From a checkpoint of a small autoregressive pixel model.
Training: normuon at rate 0.018, 24300 steps.
Rows from block 2, named by matrix and row number. Rows with one number belong to one attention dimension. Each number is 200 + 40 x the weight over the matrix's rms, rounded and kept within 0 to 999. All counts start at 0.
# q: attention query (model.blocks.2.attn.q.weight, 192x192), inputs 96-191
# k: attention key (model.blocks.2.attn.k.weight, 192x192), inputs 96-191
q.134,248,146,245,109,238,149,221,210,236,259,216,268,183,276,268,186,199,186,181,175,209,110,279,147,244,253,232,224,135,216,214,204,118,236,284,215,201,183,200,249,150,152,211,121,132,144,165,231,223,71,195,181,229,271,146,230,217,190,246,68,136,183,265,232,180,250,250,279,201,281,159,190,257,169,193,278,120,165,265,234,151,188,203,97,275,239,201,209,190,239,219,148,95,159,194,212
k.134,210,232,214,236,150,187,158,185,171,248,163,191,196,222,231,283,182,229,168,234,121,181,125,188,235,147,128,175,212,278,253,154,317,195,213,130,260,230,189,227,174,165,234,164,214,210,166,126,111,173,198,181,236,145,215,208,232,164,223,199,185,238,169,164,205,197,169,266,130,180,197,157,218,165,327,156,237,212,203,173,185,177,228,208,214,146,139,216,250,160,244,283,203,226,184,231
q.135,204,185,200,183,289,237,197,227,135,251,217,247,209,223,158,244,193,185,175,216,230,158,249,215,237,247,181,148,269,188,245,218,223,207,238,133,242,185,175,202,209,268,161,172,208,140,254,201,174,143,175,213,241,167,234,227,211,218,208,193,175,159,233,208,179,193,211,246,153,235,148,134,233,195,216,199,150,146,248,138,220,169,131,198,250,244,213,218,175,209,193,290,201,260,216,194
k.135,172,159,189,258,180,272,193,191,181,178,230,219,240,233,208,187,140,221,199,290,220,209,181,161,278,197,160,176,240,190,183,99,196,160,187,185,193,195,209,163,226,274,223,189,185,317,180,281,212,227,158,203,219,209,174,215,216,235,235,181,216,233,218,218,207,279,201,257,183,216,178,212,213,180,199,220,252,261,143,255,181,172,217,203,179,263,158,203,162,226,175,185,183,183,159,143
q.136,221,179,215,182,199,193,174,159,217,209,169,150,245,180,144,171,238,196,186,236,157,198,209,239,223,223,149,228,158,107,195,199,165,225,210,142,142,229,255,170,269,202,218,205,215,264,183,241,219,167,243,203,242,241,256,97,228,264,215,219,225,223,184,217,249,214,169,189,148,211,183,265,191,209,239,147,304,233,195,226,173,158,154,242,202,158,267,201,264,100,180,273,235,226,129,95
k.136,251,185,170,256,214,160,105,238,136,212,154,230,173,184,161,264,252,157,195,173,254,187,177,194,271,169,172,215,160,217,151,171,187,178,199,165,201,187,129,162,265,260,225,202,164,150,248,246,208,171,208,213,230,166,225,233,205,188,262,339,244,242,171,222,196,178,230,185,223,144,218,284,202,164,261,141,225,164,53,253,189,168,263,168,139,198,177,276,176,207,213,169,193,155,174,160
q.137,195,247,235,189,134,250,241,201,200,182,165,142,180,237,213,170,187,228,167,180,245,202,223,138,276,271,144,152,226,295,195,167,191,221,207,276,215,217,245,219,186,162,193,248,229,141,198,162,180,246,254,185,251,240,153,235,146,198,229,243,198,194,158,173,209,209,229,249,168,211,229,192,175,154,129,211,157,205,181,132,256,171,162,173,196,121,192,216,266,221,225,209,154,128,195,150
k.137,225,207,174,193,192,171,230,188,226,130,184,187,236,165,136,169,187,181,185,234,191,222,284,133,191,125,235,191,231,199,229,192,182,166,234,207,198,199,151,222,233,213,217,221,171,234,243,194,177,102,180,183,215,162,216,156,250,144,171,212,275,178,178,153,189,236,147,162,176,197,224,257,179,183,212,219,228,239,233,193,144,150,154,197,263,147,178,258,211,185,238,111,212,218,238,234
q.138,223,230,256,180,235,212,151,154,186,227,262,189,195,226,209,182,180,200,180,274,151,266,180,114,201,163,185,206,344,237,180,214,147,180,124,248,207,215,251,185,295,143,243,130,233,203,274,191,201,196,206,211,217,269,187,256,163,195,153,135,204,223,212,174,111,158,228,182,190,270,258,252,178,233,271,126,97,203,208,170,173,162,206,260,165,308,226,256,267,200,168,171,242,142,181,182
k.138,167,186,207,212,257,196,140,227,270,237,335,134,172,255,170,224,206,217,261,253,201,184,184,255,222,232,174,205,189,187,301,211,205,165,143,176,214,193,162,188,208,286,178,239,229,247,237,128,206,183,242,159,266,178,227,206,211,204,232,169,215,202,193,252,243,230,192,241,250,182,137,303,187,150,229,203,233,183,180,211,212,202,138,135,222,193,191,174,207,233,173,258,227,216,288,209
q.139,202,233,157,266,202,222,220,205,178,203,224,189,178,175,160,262,208,188,157,245,193,205,264,195,185,116,145,144,209,134,285,243,178,194,164,133,149,223,196,140,218,216,216,267,218,191,216,166,191,158,109,181,169,270,201,202,166,253,117,177,239,132,271,255,194,219,197,169,221,245,146,215,252,185,132,196,209,139,194,223,258,240,179,156,199,131,227,188,184,191,267,199,272,217,281,247
k.139,226,183,184,125,283,224,313,149,252,207,177,212,272,203,237,260,207,180,220,193,262,215,218,172,218,157,178,230,236,167,179,184,172,262,96,187,189,264,191,157,190,241,242,137,309,211,192,262,204,238,177,166,245,228,211,226,226,220,307,206,176,187,225,157,284,293,267,234,140,259,206,241,183,265,232,173,251,311,205,246,195,176,234,242,233,227,263,150,86,267,143,169,231,148,183,219
q.140,140,195,200,117,244,224,212,172,211,206,193,172,183,187,171,252,227,149,181,231,162,199,196,213,300,231,188,239,194,93,267,175,206,268,203,217,183,212,163,239,210,234,257,286,231,263,178,156,267,176,168,145,220,177,206,239,190,170,235,124,178,163,192,194,186,170,215,139,163,139,163,153,181,174,146,225,262,261,201,216,196,187,154,180,133,217,182,179,213,184,196,257,220,214,186,181
k.140,170,176,180,178,212,254,192,196,194,229,212,210,246,269,293,179,196,253,139,256,151,210,197,211,191,190,214,161,171,202,206,185,196,201,246,204,182,251,257,220,211,191,105,169,176,185,164,235,229,192,205,192,208,202,242,254,179,159,198,233,203,173,218,159,262,218,120,178,247,233,185,310,145,214,119,168,160,215,183,162,213,174,194,149,260,174,202,163,204,160,241,206,227,212,248,180
q.141,168,188,178,204,186,216,139,231,187,206,181,249,249,217,175,229,162,274,152,158,207,208,236,213,163,204,210,161,204,215,159,127,244,238,224,199,198,154,214,191,213,143,236,157,224,230,255,243,169,287,263,185,193,184,242,180,152,170,207,221,265,252,204,105,178,129,176,194,198,220,250,208,204,120,236,199,221,218,193,229,193,276,174,248,264,172,179,253,180,204,181,220,213,162,231,236
k.141,199,199,192,176,236,195,197,183,242,145,118,183,111,163,157,237,167,146,201,209,241,206,197,170,179,209,249,140,222,158,194,168,185,216,179,204,172,117,239,106,182,190,190,228,239,266,315,255,248,232,156,246,216,218,193,235,202,153,214,223,220,208,186,149,147,239,217,230,183,154,221,193,230,224,161,197,225,186,193,228,209,214,187,212,191,253,157,222,135,191,161,248,174,195,279,218
q.142,200,189,133,245,201,216,196,213,196,166,172,232,155,196,211,174,208,200,231,192,173,170,197,225,201,175,243,186,197,209,184,180,198,247,192,169,172,227,223,187,167,206,231,182,156,192,232,252,237,179,200,177,190,228,190,161,192,169,185,192,162,241,189,252,233,268,245,135,214,185,216,219,164,176,226,255,150,174,238,167,191,216,234,233,174,196,183,268,214,239,220,172,201,215,221,224
k.142,216,210,260,250,162,229,153,157,188,165,212,250,261,213,239,179,232,172,172,162,194,176,218,236,205,235,174,204,214,260,209,225,242,229,199,197,208,228,200,225,220,121,157,216,213,145,130,145,133,162,213,166,253,222,187,224,193,158,160,260,190,129,224,220,221,197,193,235,176,257,235,110,148,199,220,178,191,169,202,258,217,193,157,193,194,178,186,175,240,240,183,223,208,232,209,206
q.143,182,177,186,273,212,162,181,195,120,216,217,172,248,224,146,214,217,139,221,144,219,226,183,197,186,145,147,201,174,244,128,193,274,260,217,185,154,218,195,247,189,205,163,209,186,272,312,178,228,154,234,186,212,105,180,190,217,220,247,208,278,296,139,252,272,192,120,172,249,249,203,215,177,155,168,151,241,172,195,233,200,231,209,240,193,204,204,217,138,170,197,274,205,194,187,194
k.143,214,193,155,154,242,200,154,218,235,225,170,165,165,184,165,229,172,225,258,223,154,110,225,206,194,194,275,172,166,170,168,232,208,231,253,158,247,172,310,152,168,205,195,241,142,247,182,230,188,276,178,261,194,179,190,222,149,254,136,134,173,184,214,177,191,172,256,181,211,189,185,197,230,237,214,185,299,151,167,206,147,194,203,234,195,165,229,233,190,192,136,182,154,209,229,160
q.144,185,227,214,257,206,203,209,188,265,192,291,230,149,220,279,162,224,193,207,181,239,235,208,204,183,181,174,211,209,154,177,198,219,125,142,195,152,205,130,233,182,127,197,202,242,186,195,241,131,221,203,198,188,186,120,271,147,269,216,220,201,171,142,244,225,231,202,227,123,151,250,107,192,173,296,219,198,184,325,205,147,221,208,205,187,144,224,214,196,241,178,206,228,165,194,218
k.144,227,202,176,193,211,150,255,215,206,140,266,200,180,249,132,175,253,231,182,244,244,235,211,205,235,227,246,118,141,197,208,217,209,163,178,154,245,264,193,236,197,276,237,199,183,169,215,171,237,191,233,206,189,225,126,102,242,210,191,156,210,202,235,179,207,240,184,212,174,224,121,185,175,269,176,147,235,244,195,231,221,169,247,218,217,261,222,219,203,235,196,204,221,180,198,186
q.145,189,229,196,140,215,216,221,235,187,109,212,279,51,222,229,251,201,283,292,214,237,134,274,274,102,216,236,150,113,179,209,185,247,182,203,150,175,204,166,184,242,204,191,161,142,221,192,253,248,205,190,270,193,215,246,204,140,239,172,293,336,222,275,160,135,275,102,156,197,177,264,156,140,248,126,241,188,159,208,237,283,174,211,106,228,154,156,184,156,203,215,303,294,203,236,217
k.145,148,245,249,201,176,290,174,279,217,186,123,211,223,206,189,219,218,144,229,223,224,228,175,189,223,185,184,196,259,171,219,182,130,200,122,189,147,182,158,178,236,348,195,212,245,251,202,249,142,283,180,217,165,267,244,189,216,210,230,201,231,173,222,251,214,218,199,222,195,322,153,239,193,158,179,164,178,279,173,177,256,193,155,250,178,231,286,245,148,178,143,189,219,180,165,110
q.146,163,176,150,327,132,273,250,267,153,235,249,220,178,187,214,197,264,193,190,169,170,234,173,170,225,262,95,135,247,215,234,190,216,156,187,233,150,153,226,180,247,239,262,150,143,207,173,78,156,211,230,189,219,205,218,272,113,163,160,189,229,152,185,161,188,186,250,257,294,117,257,310,171,215,218,287,231,169,210,236,189,150,124,246,259,247,238,188,278,182,337,229,264,219,238,129
k.146,253,203,163,149,258,227,251,209,239,275,343,176,254,189,182,153,184,121,218,233,186,210,221,225,283,134,162,177,221,165,207,226,147,234,271,203,245,165,201,232,249,228,233,148,233,218,223,263,221,112,112,174,187,128,188,120,211,220,248,169,187,305,261,140,197,172,157,244,214,141,171,240,231,230,211,146,186,207,176,212,202,145,199,181,211,205,208,212,225,259,200,202,195,179,168,237
q.147,254,149,159,183,210,168,280,182,184,193,324,168,222,209,137,191,204,166,228,133,317,243,216,228,124,154,204,150,175,225,242,139,185,216,188,151,175,192,181,304,225,144,202,189,194,168,185,224,233,227,244,196,272,205,178,211,223,187,212,180,256,216,161,215,197,148,131,145,248,251,158,259,201,199,236,180,114,193,198,127,161,275,198,182,185,181,179,257,122,159,240,190,227,270,325,224
k.147,201,262,178,187,158,207,120,266,264,227,271,152,119,180,228,214,168,200,179,317,190,251,264,219,214,211,195,142,237,226,199,225,257,212,184,93,162,254,224,223,208,105,138,165,216,244,216,175,176,195,150,261,122,200,176,261,175,241,136,222,180,219,169,199,175,145,161,252,192,243,149,207,252,250,245,188,257,202,285,212,197,183,177,120,210,195,220,217,217,231,210,183,184,263,207,198
q.148,182,149,170,236,285,121,228,208,91,103,223,121,162,141,243,226,225,172,172,187,215,115,113,220,287,173,226,294,196,177,262,165,252,186,160,214,211,191,194,245,227,274,196,207,217,220,271,179,220,195,187,187,194,176,184,234,211,164,293,176,209,189,179,143,176,183,204,234,215,190,222,152,305,211,242,88,189,198,267,122,169,165,124,182,203,169,261,170,228,202,167,210,174,147,164,247
k.148,245,203,181,211,214,262,206,187,166,147,240,208,205,186,147,171,193,252,241,227,177,209,270,234,197,198,188,138,120,152,141,238,261,178,213,125,206,202,183,256,238,163,202,259,215,172,237,240,252,229,281,208,155,224,171,219,219,241,182,222,242,278,246,200,210,139,219,158,166,207,149,189,196,215,154,210,156,215,252,199,206,170,164,152,216,128,176,270,239,183,237,160,258,302,247,240
q.149,131,268,151,247,96,170,230,245,204,360,245,237,232,217,164,197,179,190,237,239,198,187,175,258,265,224,194,229,203,177,266,205,258,155,120,233,146,130,171,98,137,259,226,193,202,282,223,247,193,193,68,273,210,176,207,324,164,190,188,234,146,216,227,148,189,214,273,219,210,191,195,196,164,199,139,151,210,137,206,90,159,226,199,264,175,202,178,91,218,267,304,160,178,199,218,156
k.149,224,136,183,219,151,285,241,216,248,165,319,219,230,207,220,173,216,153,153,215,260,186,255,135,93,118,190,225,249,222,224,241,193,186,211,154,151,209,182,245,186,210,195,196,187,151,198,180,180,223,176,207,181,175,242,174,184,180,287,190,130,182,216,291,183,223,168,238,197,223,94,171,220,179,143,306,214,224,235,266,173,209,176,276,239,205,169,195,160,190,218,218,151,249,255,187
q.150,207,164,210,139,212,241,213,202,211,177,183,177,208,244,269,184,237,295,267,165,127,154,237,197,180,219,125,137,176,221,200,175,234,227,208,153,214,272,183,246,205,260,215,218,164,216,235,231,141,155,201,227,257,194,199,200,209,265,221,228,197,217,215,191,119,210,285,199,241,189,168,173,145,189,134,213,151,261,198,159,205,239,225,183,241,225,198,127,243,206,226,141,192,142,224,187
k.150,176,235,212,197,166,157,217,211,194,193,187,166,239,211,152,128,200,140,198,181,217,192,140,168,167,173,254,167,192,163,187,238,158,199,239,187,202,149,217,177,238,304,213,169,207,232,206,182,203,247,248,180,229,170,237,212,177,139,156,210,191,243,191,274,153,231,158,225,177,209,218,218,181,251,209,161,188,195,242,216,172,204,228,167,235,194,174,209,184,222,237,241,192,171,154,160
q.151,164,202,254,253,231,177,178,234,237,225,236,152,190,217,223,213,289,263,273,173,205,141,166,232,250,193,233,106,276,145,171,220,241,176,264,230,176,193,277,108,134,215,141,237,157,139,173,210,132,245,214,206,206,168,228,222,298,136,236,204,228,151,198,166,217,145,208,229,115,176,214,210,169,219,202,134,199,164,183,157,222,180,193,219,153,204,147,268,154,168,158,230,245,135,180,217
k.151,233,142,149,214,192,203,190,203,134,189,146,225,221,228,168,150,230,203,187,267,164,246,162,145,142,272,133,213,179,277,164,185,255,243,138,238,225,227,263,175,218,230,167,223,172,183,158,178,217,190,205,281,192,122,234,163,234,250,181,217,206,248,195,246,171,189,204,203,176,124,263,225,189,177,149,292,218,192,192,238,162,229,187,250,247,174,254,132,225,206,185,152,196,183,185,182
q.152,220,207,182,234,212,235,236,107,225,181,203,243,224,136,179,159,141,166,276,109,195,122,185,196,164,224,238,147,183,207,178,222,169,232,177,194,229,220,246,174,213,192,162,217,251,150,132,166,202,208,134,228,131,254,141,163,196,232,132,188,254,184,207,224,169,186,164,111,161,224,100,192,216,143,168,179,202,142,228,221,174,224,248,250,170,183,187,257,209,205,178,258,185,165,218,238
k.152,132,177,206,126,184,192,203,263,160,211,211,183,194,228,233,183,205,160,169,214,205,229,237,124,187,300,169,263,189,199,271,228,189,176,198,206,139,198,144,285,223,113,194,200,95,192,199,137,176,190,189,218,146,185,143,240,272,201,132,250,160,202,184,188,231,170,160,204,247,164,264,156,97,218,169,258,150,190,194,158,207,226,181,203,163,203,219,170,172,253,323,249,190,279,222,160
q.153,178,245,254,264,224,214,246,157,241,205,245,242,201,242,267,179,168,148,150,132,157,166,207,204,200,207,205,191,227,201,188,241,133,168,147,229,210,199,212,226,163,177,174,138,211,252,193,200,227,225,155,228,306,234,215,146,183,187,232,161,135,101,161,213,277,210,162,225,206,123,184,229,166,239,104,182,195,228,206,208,261,215,219,218,226,298,136,214,204,215,266,144,159,236,207,215
k.153,151,205,179,204,269,226,242,154,237,162,225,197,191,125,189,175,181,245,222,233,243,214,200,169,189,133,145,246,223,200,174,217,158,198,206,262,243,245,257,215,201,280,228,145,190,169,182,183,208,194,183,246,146,271,247,157,215,212,240,184,205,155,192,151,187,225,247,191,129,216,166,187,140,239,244,213,227,221,239,230,185,175,214,220,203,175,202,191,116,233,190,185,265,151,226,161
q.154,182,209,180,212,232,178,203,161,255,186,210,148,242,163,246,277,157,186,238,216,173,219,206,212,221,132,188,256,195,178,159,192,268,277,153,186,194,261,203,210,296,176,236,199,195,162,182,191,173,252,214,232,173,214,209,182,152,170,193,172,192,184,188,238,165,182,239,143,233,224,164,200,254,235,212,206,212,281,184,203,183,298,195,184,249,206,198,184,209,157,200,181,156,172,238,185
k.154,192,156,223,210,266,225,259,232,144,256,178,211,172,132,196,170,204,182,208,197,211,200,178,201,285,214,230,139,133,168,189,245,124,278,187,172,231,229,252,184,200,214,186,188,231,180,172,185,223,220,172,128,182,179,162,216,216,155,222,157,178,191,207,139,188,165,245,188,193,197,207,219,184,170,269,191,199,149,211,255,221,185,234,152,179,198,199,208,214,144,184,192,257,175,189,237
q.155,187,166,160,191,190,185,184,211,238,231,11,190,191,249,186,119,228,188,134,197,196,320,227,95,160,216,283,189,153,147,231,211,139,162,217,236,210,214,190,97,204,211,177,282,159,222,162,271,236,204,224,214,157,190,147,224,296,280,243,229,142,187,194,166,221,160,277,201,216,171,192,226,165,196,155,236,186,146,147,219,201,179,150,248,280,181,161,225,159,171,214,197,151,146,171,207
k.155,200,171,149,147,217,232,199,180,235,221,90,187,223,180,180,252,76,274,214,173,275,233,142,218,261,221,274,143,219,170,197,141,253,236,237,272,200,173,243,150,177,136,163,235,281,182,224,124,111,193,244,203,273,161,214,178,213,168,136,225,212,188,179,192,181,215,165,231,177,204,146,210,223,194,236,232,191,247,240,130,125,197,252,211,188,208,146,253,216,113,243,251,187,212,181,181
q.156,187,254,221,92,206,227,215,187,251,213,144,157,228,154,206,164,240,241,147,206,240,248,179,210,195,184,197,231,207,248,217,210,174,176,267,238,299,245,209,240,203,169,134,135,166,221,140,125,133,270,209,207,154,185,167,218,214,169,128,198,224,173,190,204,205,243,183,157,250,149,229,188,215,237,294,215,242,250,157,222,219,201,248,247,183,134,202,198,165,182,105,178,204,187,160,247
k.156,194,262,222,205,184,186,215,157,201,162,246,224,226,103,215,219,218,206,157,241,210,176,133,198,261,229,241,231,207,223,235,201,193,221,199,241,172,153,212,253,224,167,140,151,184,241,240,190,182,221,235,252,230,230,167,248,155,171,245,181,179,166,223,183,204,164,229,208,200,174,164,241,172,203,139,127,196,167,147,195,195,190,214,204,251,233,240,238,241,83,252,280,178,172,204,160
q.157,182,149,242,213,130,212,82,232,186,255,216,230,160,174,253,231,253,163,216,167,195,194,140,233,201,241,166,201,258,137,227,327,238,272,155,234,257,231,181,231,222,191,107,153,210,153,185,144,216,96,191,212,182,302,166,117,226,256,217,186,191,241,141,286,198,297,168,251,253,152,185,209,152,193,248,121,152,238,229,240,242,169,178,91,276,185,208,247,149,174,235,175,204,204,193,222
k.157,166,171,252,280,203,161,172,148,171,206,198,217,287,204,196,152,191,250,251,175,158,211,176,225,223,217,284,235,197,260,210,167,157,156,246,196,127,179,203,187,237,170,259,261,153,160,104,168,157,199,256,167,197,216,279,197,194,157,219,272,212,218,239,113,176,188,239,144,149,161,233,165,159,220,274,261,189,168,239,157,173,256,247,219,204,164,163,173,254,211,180,166,212,139,155,310
q.158,226,232,126,165,287,240,243,187,193,206,112,212,171,224,295,198,247,124,157,154,175,165,179,233,150,172,183,158,214,153,192,229,203,234,227,246,159,178,188,230,150,214,129,253,150,213,300,175,233,232,130,222,192,137,204,172,219,141,272,237,261,202,138,229,259,178,136,193,165,188,222,209,176,205,211,249,240,204,262,125,214,186,168,238,197,220,222,178,120,169,261,103,186,202,272,189
k.158,233,221,255,256,151,212,154,218,245,195,120,182,226,210,142,246,201,245,206,183,157,267,151,244,138,195,121,156,229,177,185,245,201,216,186,269,176,132,185,210,191,105,214,283,193,137,203,153,275,199,250,313,97,228,172,232,252,145,177,198,198,213,217,225,178,186,178,155,197,218,283,208,188,197,185,154,169,167,204,162,263,190,172,225,174,171,222,170,226,244,168,178,186,167,249,253
q.159,220,201,222,228,189,178,191,226,193,149,179,251,210,166,190,211,246,182,263,199,214,222,175,237,254,199,199,245,214,228,200,186,264,160,206,207,179,209,239,185,228,181,186,231,165,226,202,124,244,160,316,187,143,243,253,200,163,251,130,224,157,210,233,260,239,166,208,251,281,167,223,174,253,237,204,184,212,172,286,184,242,195,213,229,174,225,201,154,156,169,150,181,179,250,135,146
k.159,194,194,188,165,235,176,175,179,179,221,230,213,235,217,220,195,282,164,253,150,165,223,199,141,228,215,169,291,167,205,310,201,228,245,164,273,177,173,211,189,184,177,207,203,178,162,195,177,181,186,199,259,253,131,173,212,153,182,201,180,263,181,180,185,217,192,267,166,210,191,153,168,217,141,169,273,211,176,158,217,174,190,164,218,190,185,174,194,268,209,214,190,210,186,187,156
q.160,223,193,196,151,185,197,202,159,236,223,234,246,226,283,176,190,185,270,240,235,238,205,292,210,201,150,171,261,246,186,275,227,187,261,210,198,266,220,155,220,199,175,282,172,209,166,260,196,218,218,215,181,245,164,155,105,258,226,152,195,170,176,136,176,213,245,198,237,216,136,177,252,175,232,197,225,213,261,197,156,241,212,201,240,208,197,146,225,217,276,203,236,173,178,185,179
k.160,202,181,226,171,190,185,196,259,235,248,220,223,206,248,176,233,225,157,249,204,164,106,132,228,200,191,220,175,262,214,150,186,186,149,143,284,124,212,179,171,166,209,174,269,224,257,239,277,233,205,181,161,225,254,161,218,225,250,175,228,186,205,229,214,194,214,191,226,190,209,197,100,153,202,191,144,147,188,200,192,166,165,216,206,317,174,165,214,194,189,155,234,240,136,249,173
q.161,215,220,188,207,204,191,48,210,171,194,213,227,207,225,162,250,217,183,184,195,160,176,146,187,164,202,170,283,198,246,167,180,178,208,179,211,237,159,239,261,235,215,126,166,205,168,196,243,209,200,283,230,188,150,220,233,221,189,140,145,214,263,238,248,183,233,144,218,219,182,168,194,162,238,153,190,162,158,129,208,118,252,210,154,190,209,193,168,126,220,232,185,74,245,238,199
k.161,170,183,231,212,194,172,214,190,231,231,220,235,185,212,258,213,217,194,219,220,173,142,164,179,108,265,181,212,316,256,148,217,142,164,159,176,239,156,215,191,118,181,233,252,113,156,204,155,217,121,205,247,244,193,105,166,138,243,194,182,195,248,192,289,198,121,184,215,208,246,141,170,240,146,184,179,281,155,246,156,205,107,215,182,163,179,215,192,280,275,185,259,226,192,158,173
q.162,242,153,222,179,192,217,188,128,301,230,225,204,235,186,235,152,206,296,171,214,238,301,159,250,185,193,235,223,198,204,188,143,185,103,196,139,175,217,209,176,238,172,204,188,168,189,172,190,179,126,196,254,86,196,113,219,197,69,241,244,188,193,134,192,286,199,193,196,174,251,236,146,139,237,142,190,203,224,184,253,263,192,222,266,113,168,175,202,218,206,118,233,209,185,188,139
k.162,213,270,219,235,130,197,186,239,198,138,191,93,161,157,241,178,251,186,256,324,177,208,192,256,163,254,237,171,323,201,133,158,141,169,160,308,182,242,207,278,197,170,220,145,168,204,180,256,162,210,193,163,160,217,195,165,191,264,272,201,150,183,299,155,172,158,182,211,255,178,196,253,247,233,171,174,284,201,234,311,192,200,173,180,220,248,212,229,160,127,286,194,133,307,91,247
q.163,144,199,214,229,182,165,191,219,228,299,246,125,179,227,234,236,219,196,206,215,182,211,168,232,174,144,194,219,230,168,251,198,198,221,146,122,229,172,217,290,173,211,219,246,142,175,204,136,217,203,215,183,153,141,264,213,137,170,240,236,185,194,219,156,219,202,211,169,210,222,201,195,239,192,211,182,217,267,216,142,134,321,168,158,215,268,191,230,120,195,256,148,255,206,208,210
k.163,216,200,172,243,166,187,208,218,241,246,246,230,211,244,213,189,204,208,175,160,178,195,160,171,198,195,107,200,217,184,224,208,195,245,185,222,196,107,172,213,216,229,190,218,239,182,233,182,139,157,221,192,196,222,170,201,185,204,118,155,254,217,185,171,204,254,180,206,208,155,252,201,214,215,239,242,219,222,211,233,170,253,199,177,136,155,182,173,183,165,140,212,203,220,185,182
q.164,237,184,182,268,227,222,216,246,264,249,196,173,189,142,196,216,159,216,206,212,179,182,206,153,232,237,236,229,158,171,184,227,109,206,223,257,107,218,190,203,102,180,211,260,246,165,259,150,234,235,277,164,218,160,154,217,238,105,214,212,204,240,155,193,261,188,206,176,238,185,148,218,188,255,277,186,223,184,303,203,154,168,225,203,181,118,207,127,235,171,178,205,233,222,101,172
k.164,238,235,254,142,232,132,165,231,142,279,214,152,169,221,259,217,188,191,215,152,187,185,229,179,218,203,186,169,236,209,151,254,197,208,312,179,237,219,165,174,188,224,167,175,181,205,218,183,207,140,244,215,263,176,187,227,145,239,192,157,208,218,233,216,179,129,200,155,205,170,233,184,209,184,222,121,163,235,157,148,201,246,143,227,215,188,222,244,190,185,169,231,251,182,243,190
q.165,205,185,155,199,312,241,198,225,232,234,141,265,254,278,228,179,212,246,196,240,208,155,151,202,146,174,232,160,191,184,147,180,180,244,196,184,161,218,172,155,155,231,157,190,197,208,215,152,249,153,225,174,190,185,236,225,175,169,258,165,137,116,219,242,182,207,218,232,204,245,132,249,240,192,199,263,219,283,166,261,223,196,167,250,278,202,210,153,254,142,192,270,270,178,184,198
k.165,164,170,210,195,202,205,224,217,174,136,245,256,146,141,263,237,226,246,155,209,237,209,164,212,250,110,139,181,156,175,252,105,216,204,218,200,231,209,270,164,193,278,245,137,256,225,269,296,330,251,244,184,268,201,212,253,261,227,236,202,208,122,235,258,206,213,207,225,216,163,205,169,185,197,149,186,233,201,164,206,187,178,247,159,208,239,186,169,166,151,174,229,142,201,174,170
q.166,200,251,218,214,207,258,250,175,207,220,108,195,172,218,119,265,264,228,177,195,177,190,203,177,279,137,194,242,278,204,200,183,196,211,146,307,157,230,196,294,213,234,262,267,216,160,153,152,221,220,280,165,203,206,123,201,189,170,124,223,139,109,177,226,204,226,207,199,147,208,241,247,200,277,172,265,110,180,236,225,187,128,225,318,245,240,207,165,189,228,132,131,271,228,234,143
k.166,155,204,191,157,211,241,194,225,173,244,186,231,196,213,272,203,156,118,189,198,160,213,179,180,191,200,217,264,166,256,251,273,180,206,238,223,264,205,130,206,197,185,207,180,208,193,141,209,238,137,187,200,256,143,282,127,251,243,190,193,183,267,152,204,199,177,210,223,156,200,156,193,242,201,270,177,216,177,287,159,213,259,207,210,155,246,183,186,214,180,236,189,200,170,166,232
q.167,156,274,196,158,166,162,239,205,236,152,157,193,186,181,159,161,261,274,192,170,158,171,134,141,198,226,195,248,225,178,221,225,174,202,179,205,217,196,198,265,214,189,193,180,260,210,208,267,196,233,204,201,208,152,210,231,165,224,164,208,211,179,187,162,231,211,228,205,209,181,265,226,255,214,204,151,206,227,212,217,263,264,137,202,226,203,205,245,143,202,197,234,193,256,189,188
k.167,172,260,166,179,176,191,265,227,201,175,198,222,175,174,173,195,198,229,250,208,192,210,236,217,213,241,217,197,134,236,200,182,159,169,225,213,215,166,243,180,160,196,156,206,189,204,233,160,200,284,251,133,170,186,242,141,146,169,151,226,186,180,162,204,229,182,188,179,229,147,231,259,164,214,166,248,216,210,152,257,252,209,227,171,192,161,245,205,200,194,177,231,197,230,222,240
q.168,160,126,282,296,148,164,165,181,259,173,149,155,153,199,181,208,154,117,262,170,163,322,190,223,161,187,235,205,133,197,175,188,239,188,200,188,207,191,112,168,148,160,309,179,235,247,173,151,201,189,146,230,184,226,261,157,184,221,199,201,164,199,250,147,157,214,231,177,251,203,164,194,226,246,216,122,226,160,238,216,149,271,228,201,172,267,177,182,305,179,190,223,177,211,210,210
k.168,219,216,137,247,255,179,235,304,193,207,174,187,182,192,179,229,206,211,235,161,254,190,193,235,161,157,201,217,260,174,259,153,142,166,167,169,132,118,206,234,244,270,233,328,262,191,208,209,236,195,147,223,241,205,129,218,101,278,164,227,178,225,231,205,233,251,198,199,145,151,328,185,199,142,103,224,225,230,175,161,204,169,173,211,148,221,234,228,166,178,215,154,211,160,154,196
q.169,161,236,178,205,183,212,212,179,200,185,227,163,221,189,243,200,162,240,207,185,144,171,265,246,200,164,247,227,245,194,244,160,192,223,205,236,219,183,222,242,218,180,255,257,264,164,244,187,193,165,252,214,227,267,191,205,213,208,181,188,221,182,189,170,147,190,152,138,254,195,192,182,265,215,173,280,264,237,167,176,151,177,199,144,151,200,144,191,183,185,158,188,140,209,218,221
k.169,134,184,178,131,225,240,179,235,270,167,258,205,179,194,175,194,232,211,185,149,174,218,224,246,254,254,178,251,175,179,215,232,239,202,182,239,181,229,223,209,241,134,216,199,167,208,161,197,211,187,225,185,179,185,183,226,180,160,176,175,197,199,239,153,263,207,216,156,253,210,207,184,173,250,247,272,193,210,267,277,145,148,194,178,174,213,142,160,215,206,210,221,174,229,160,164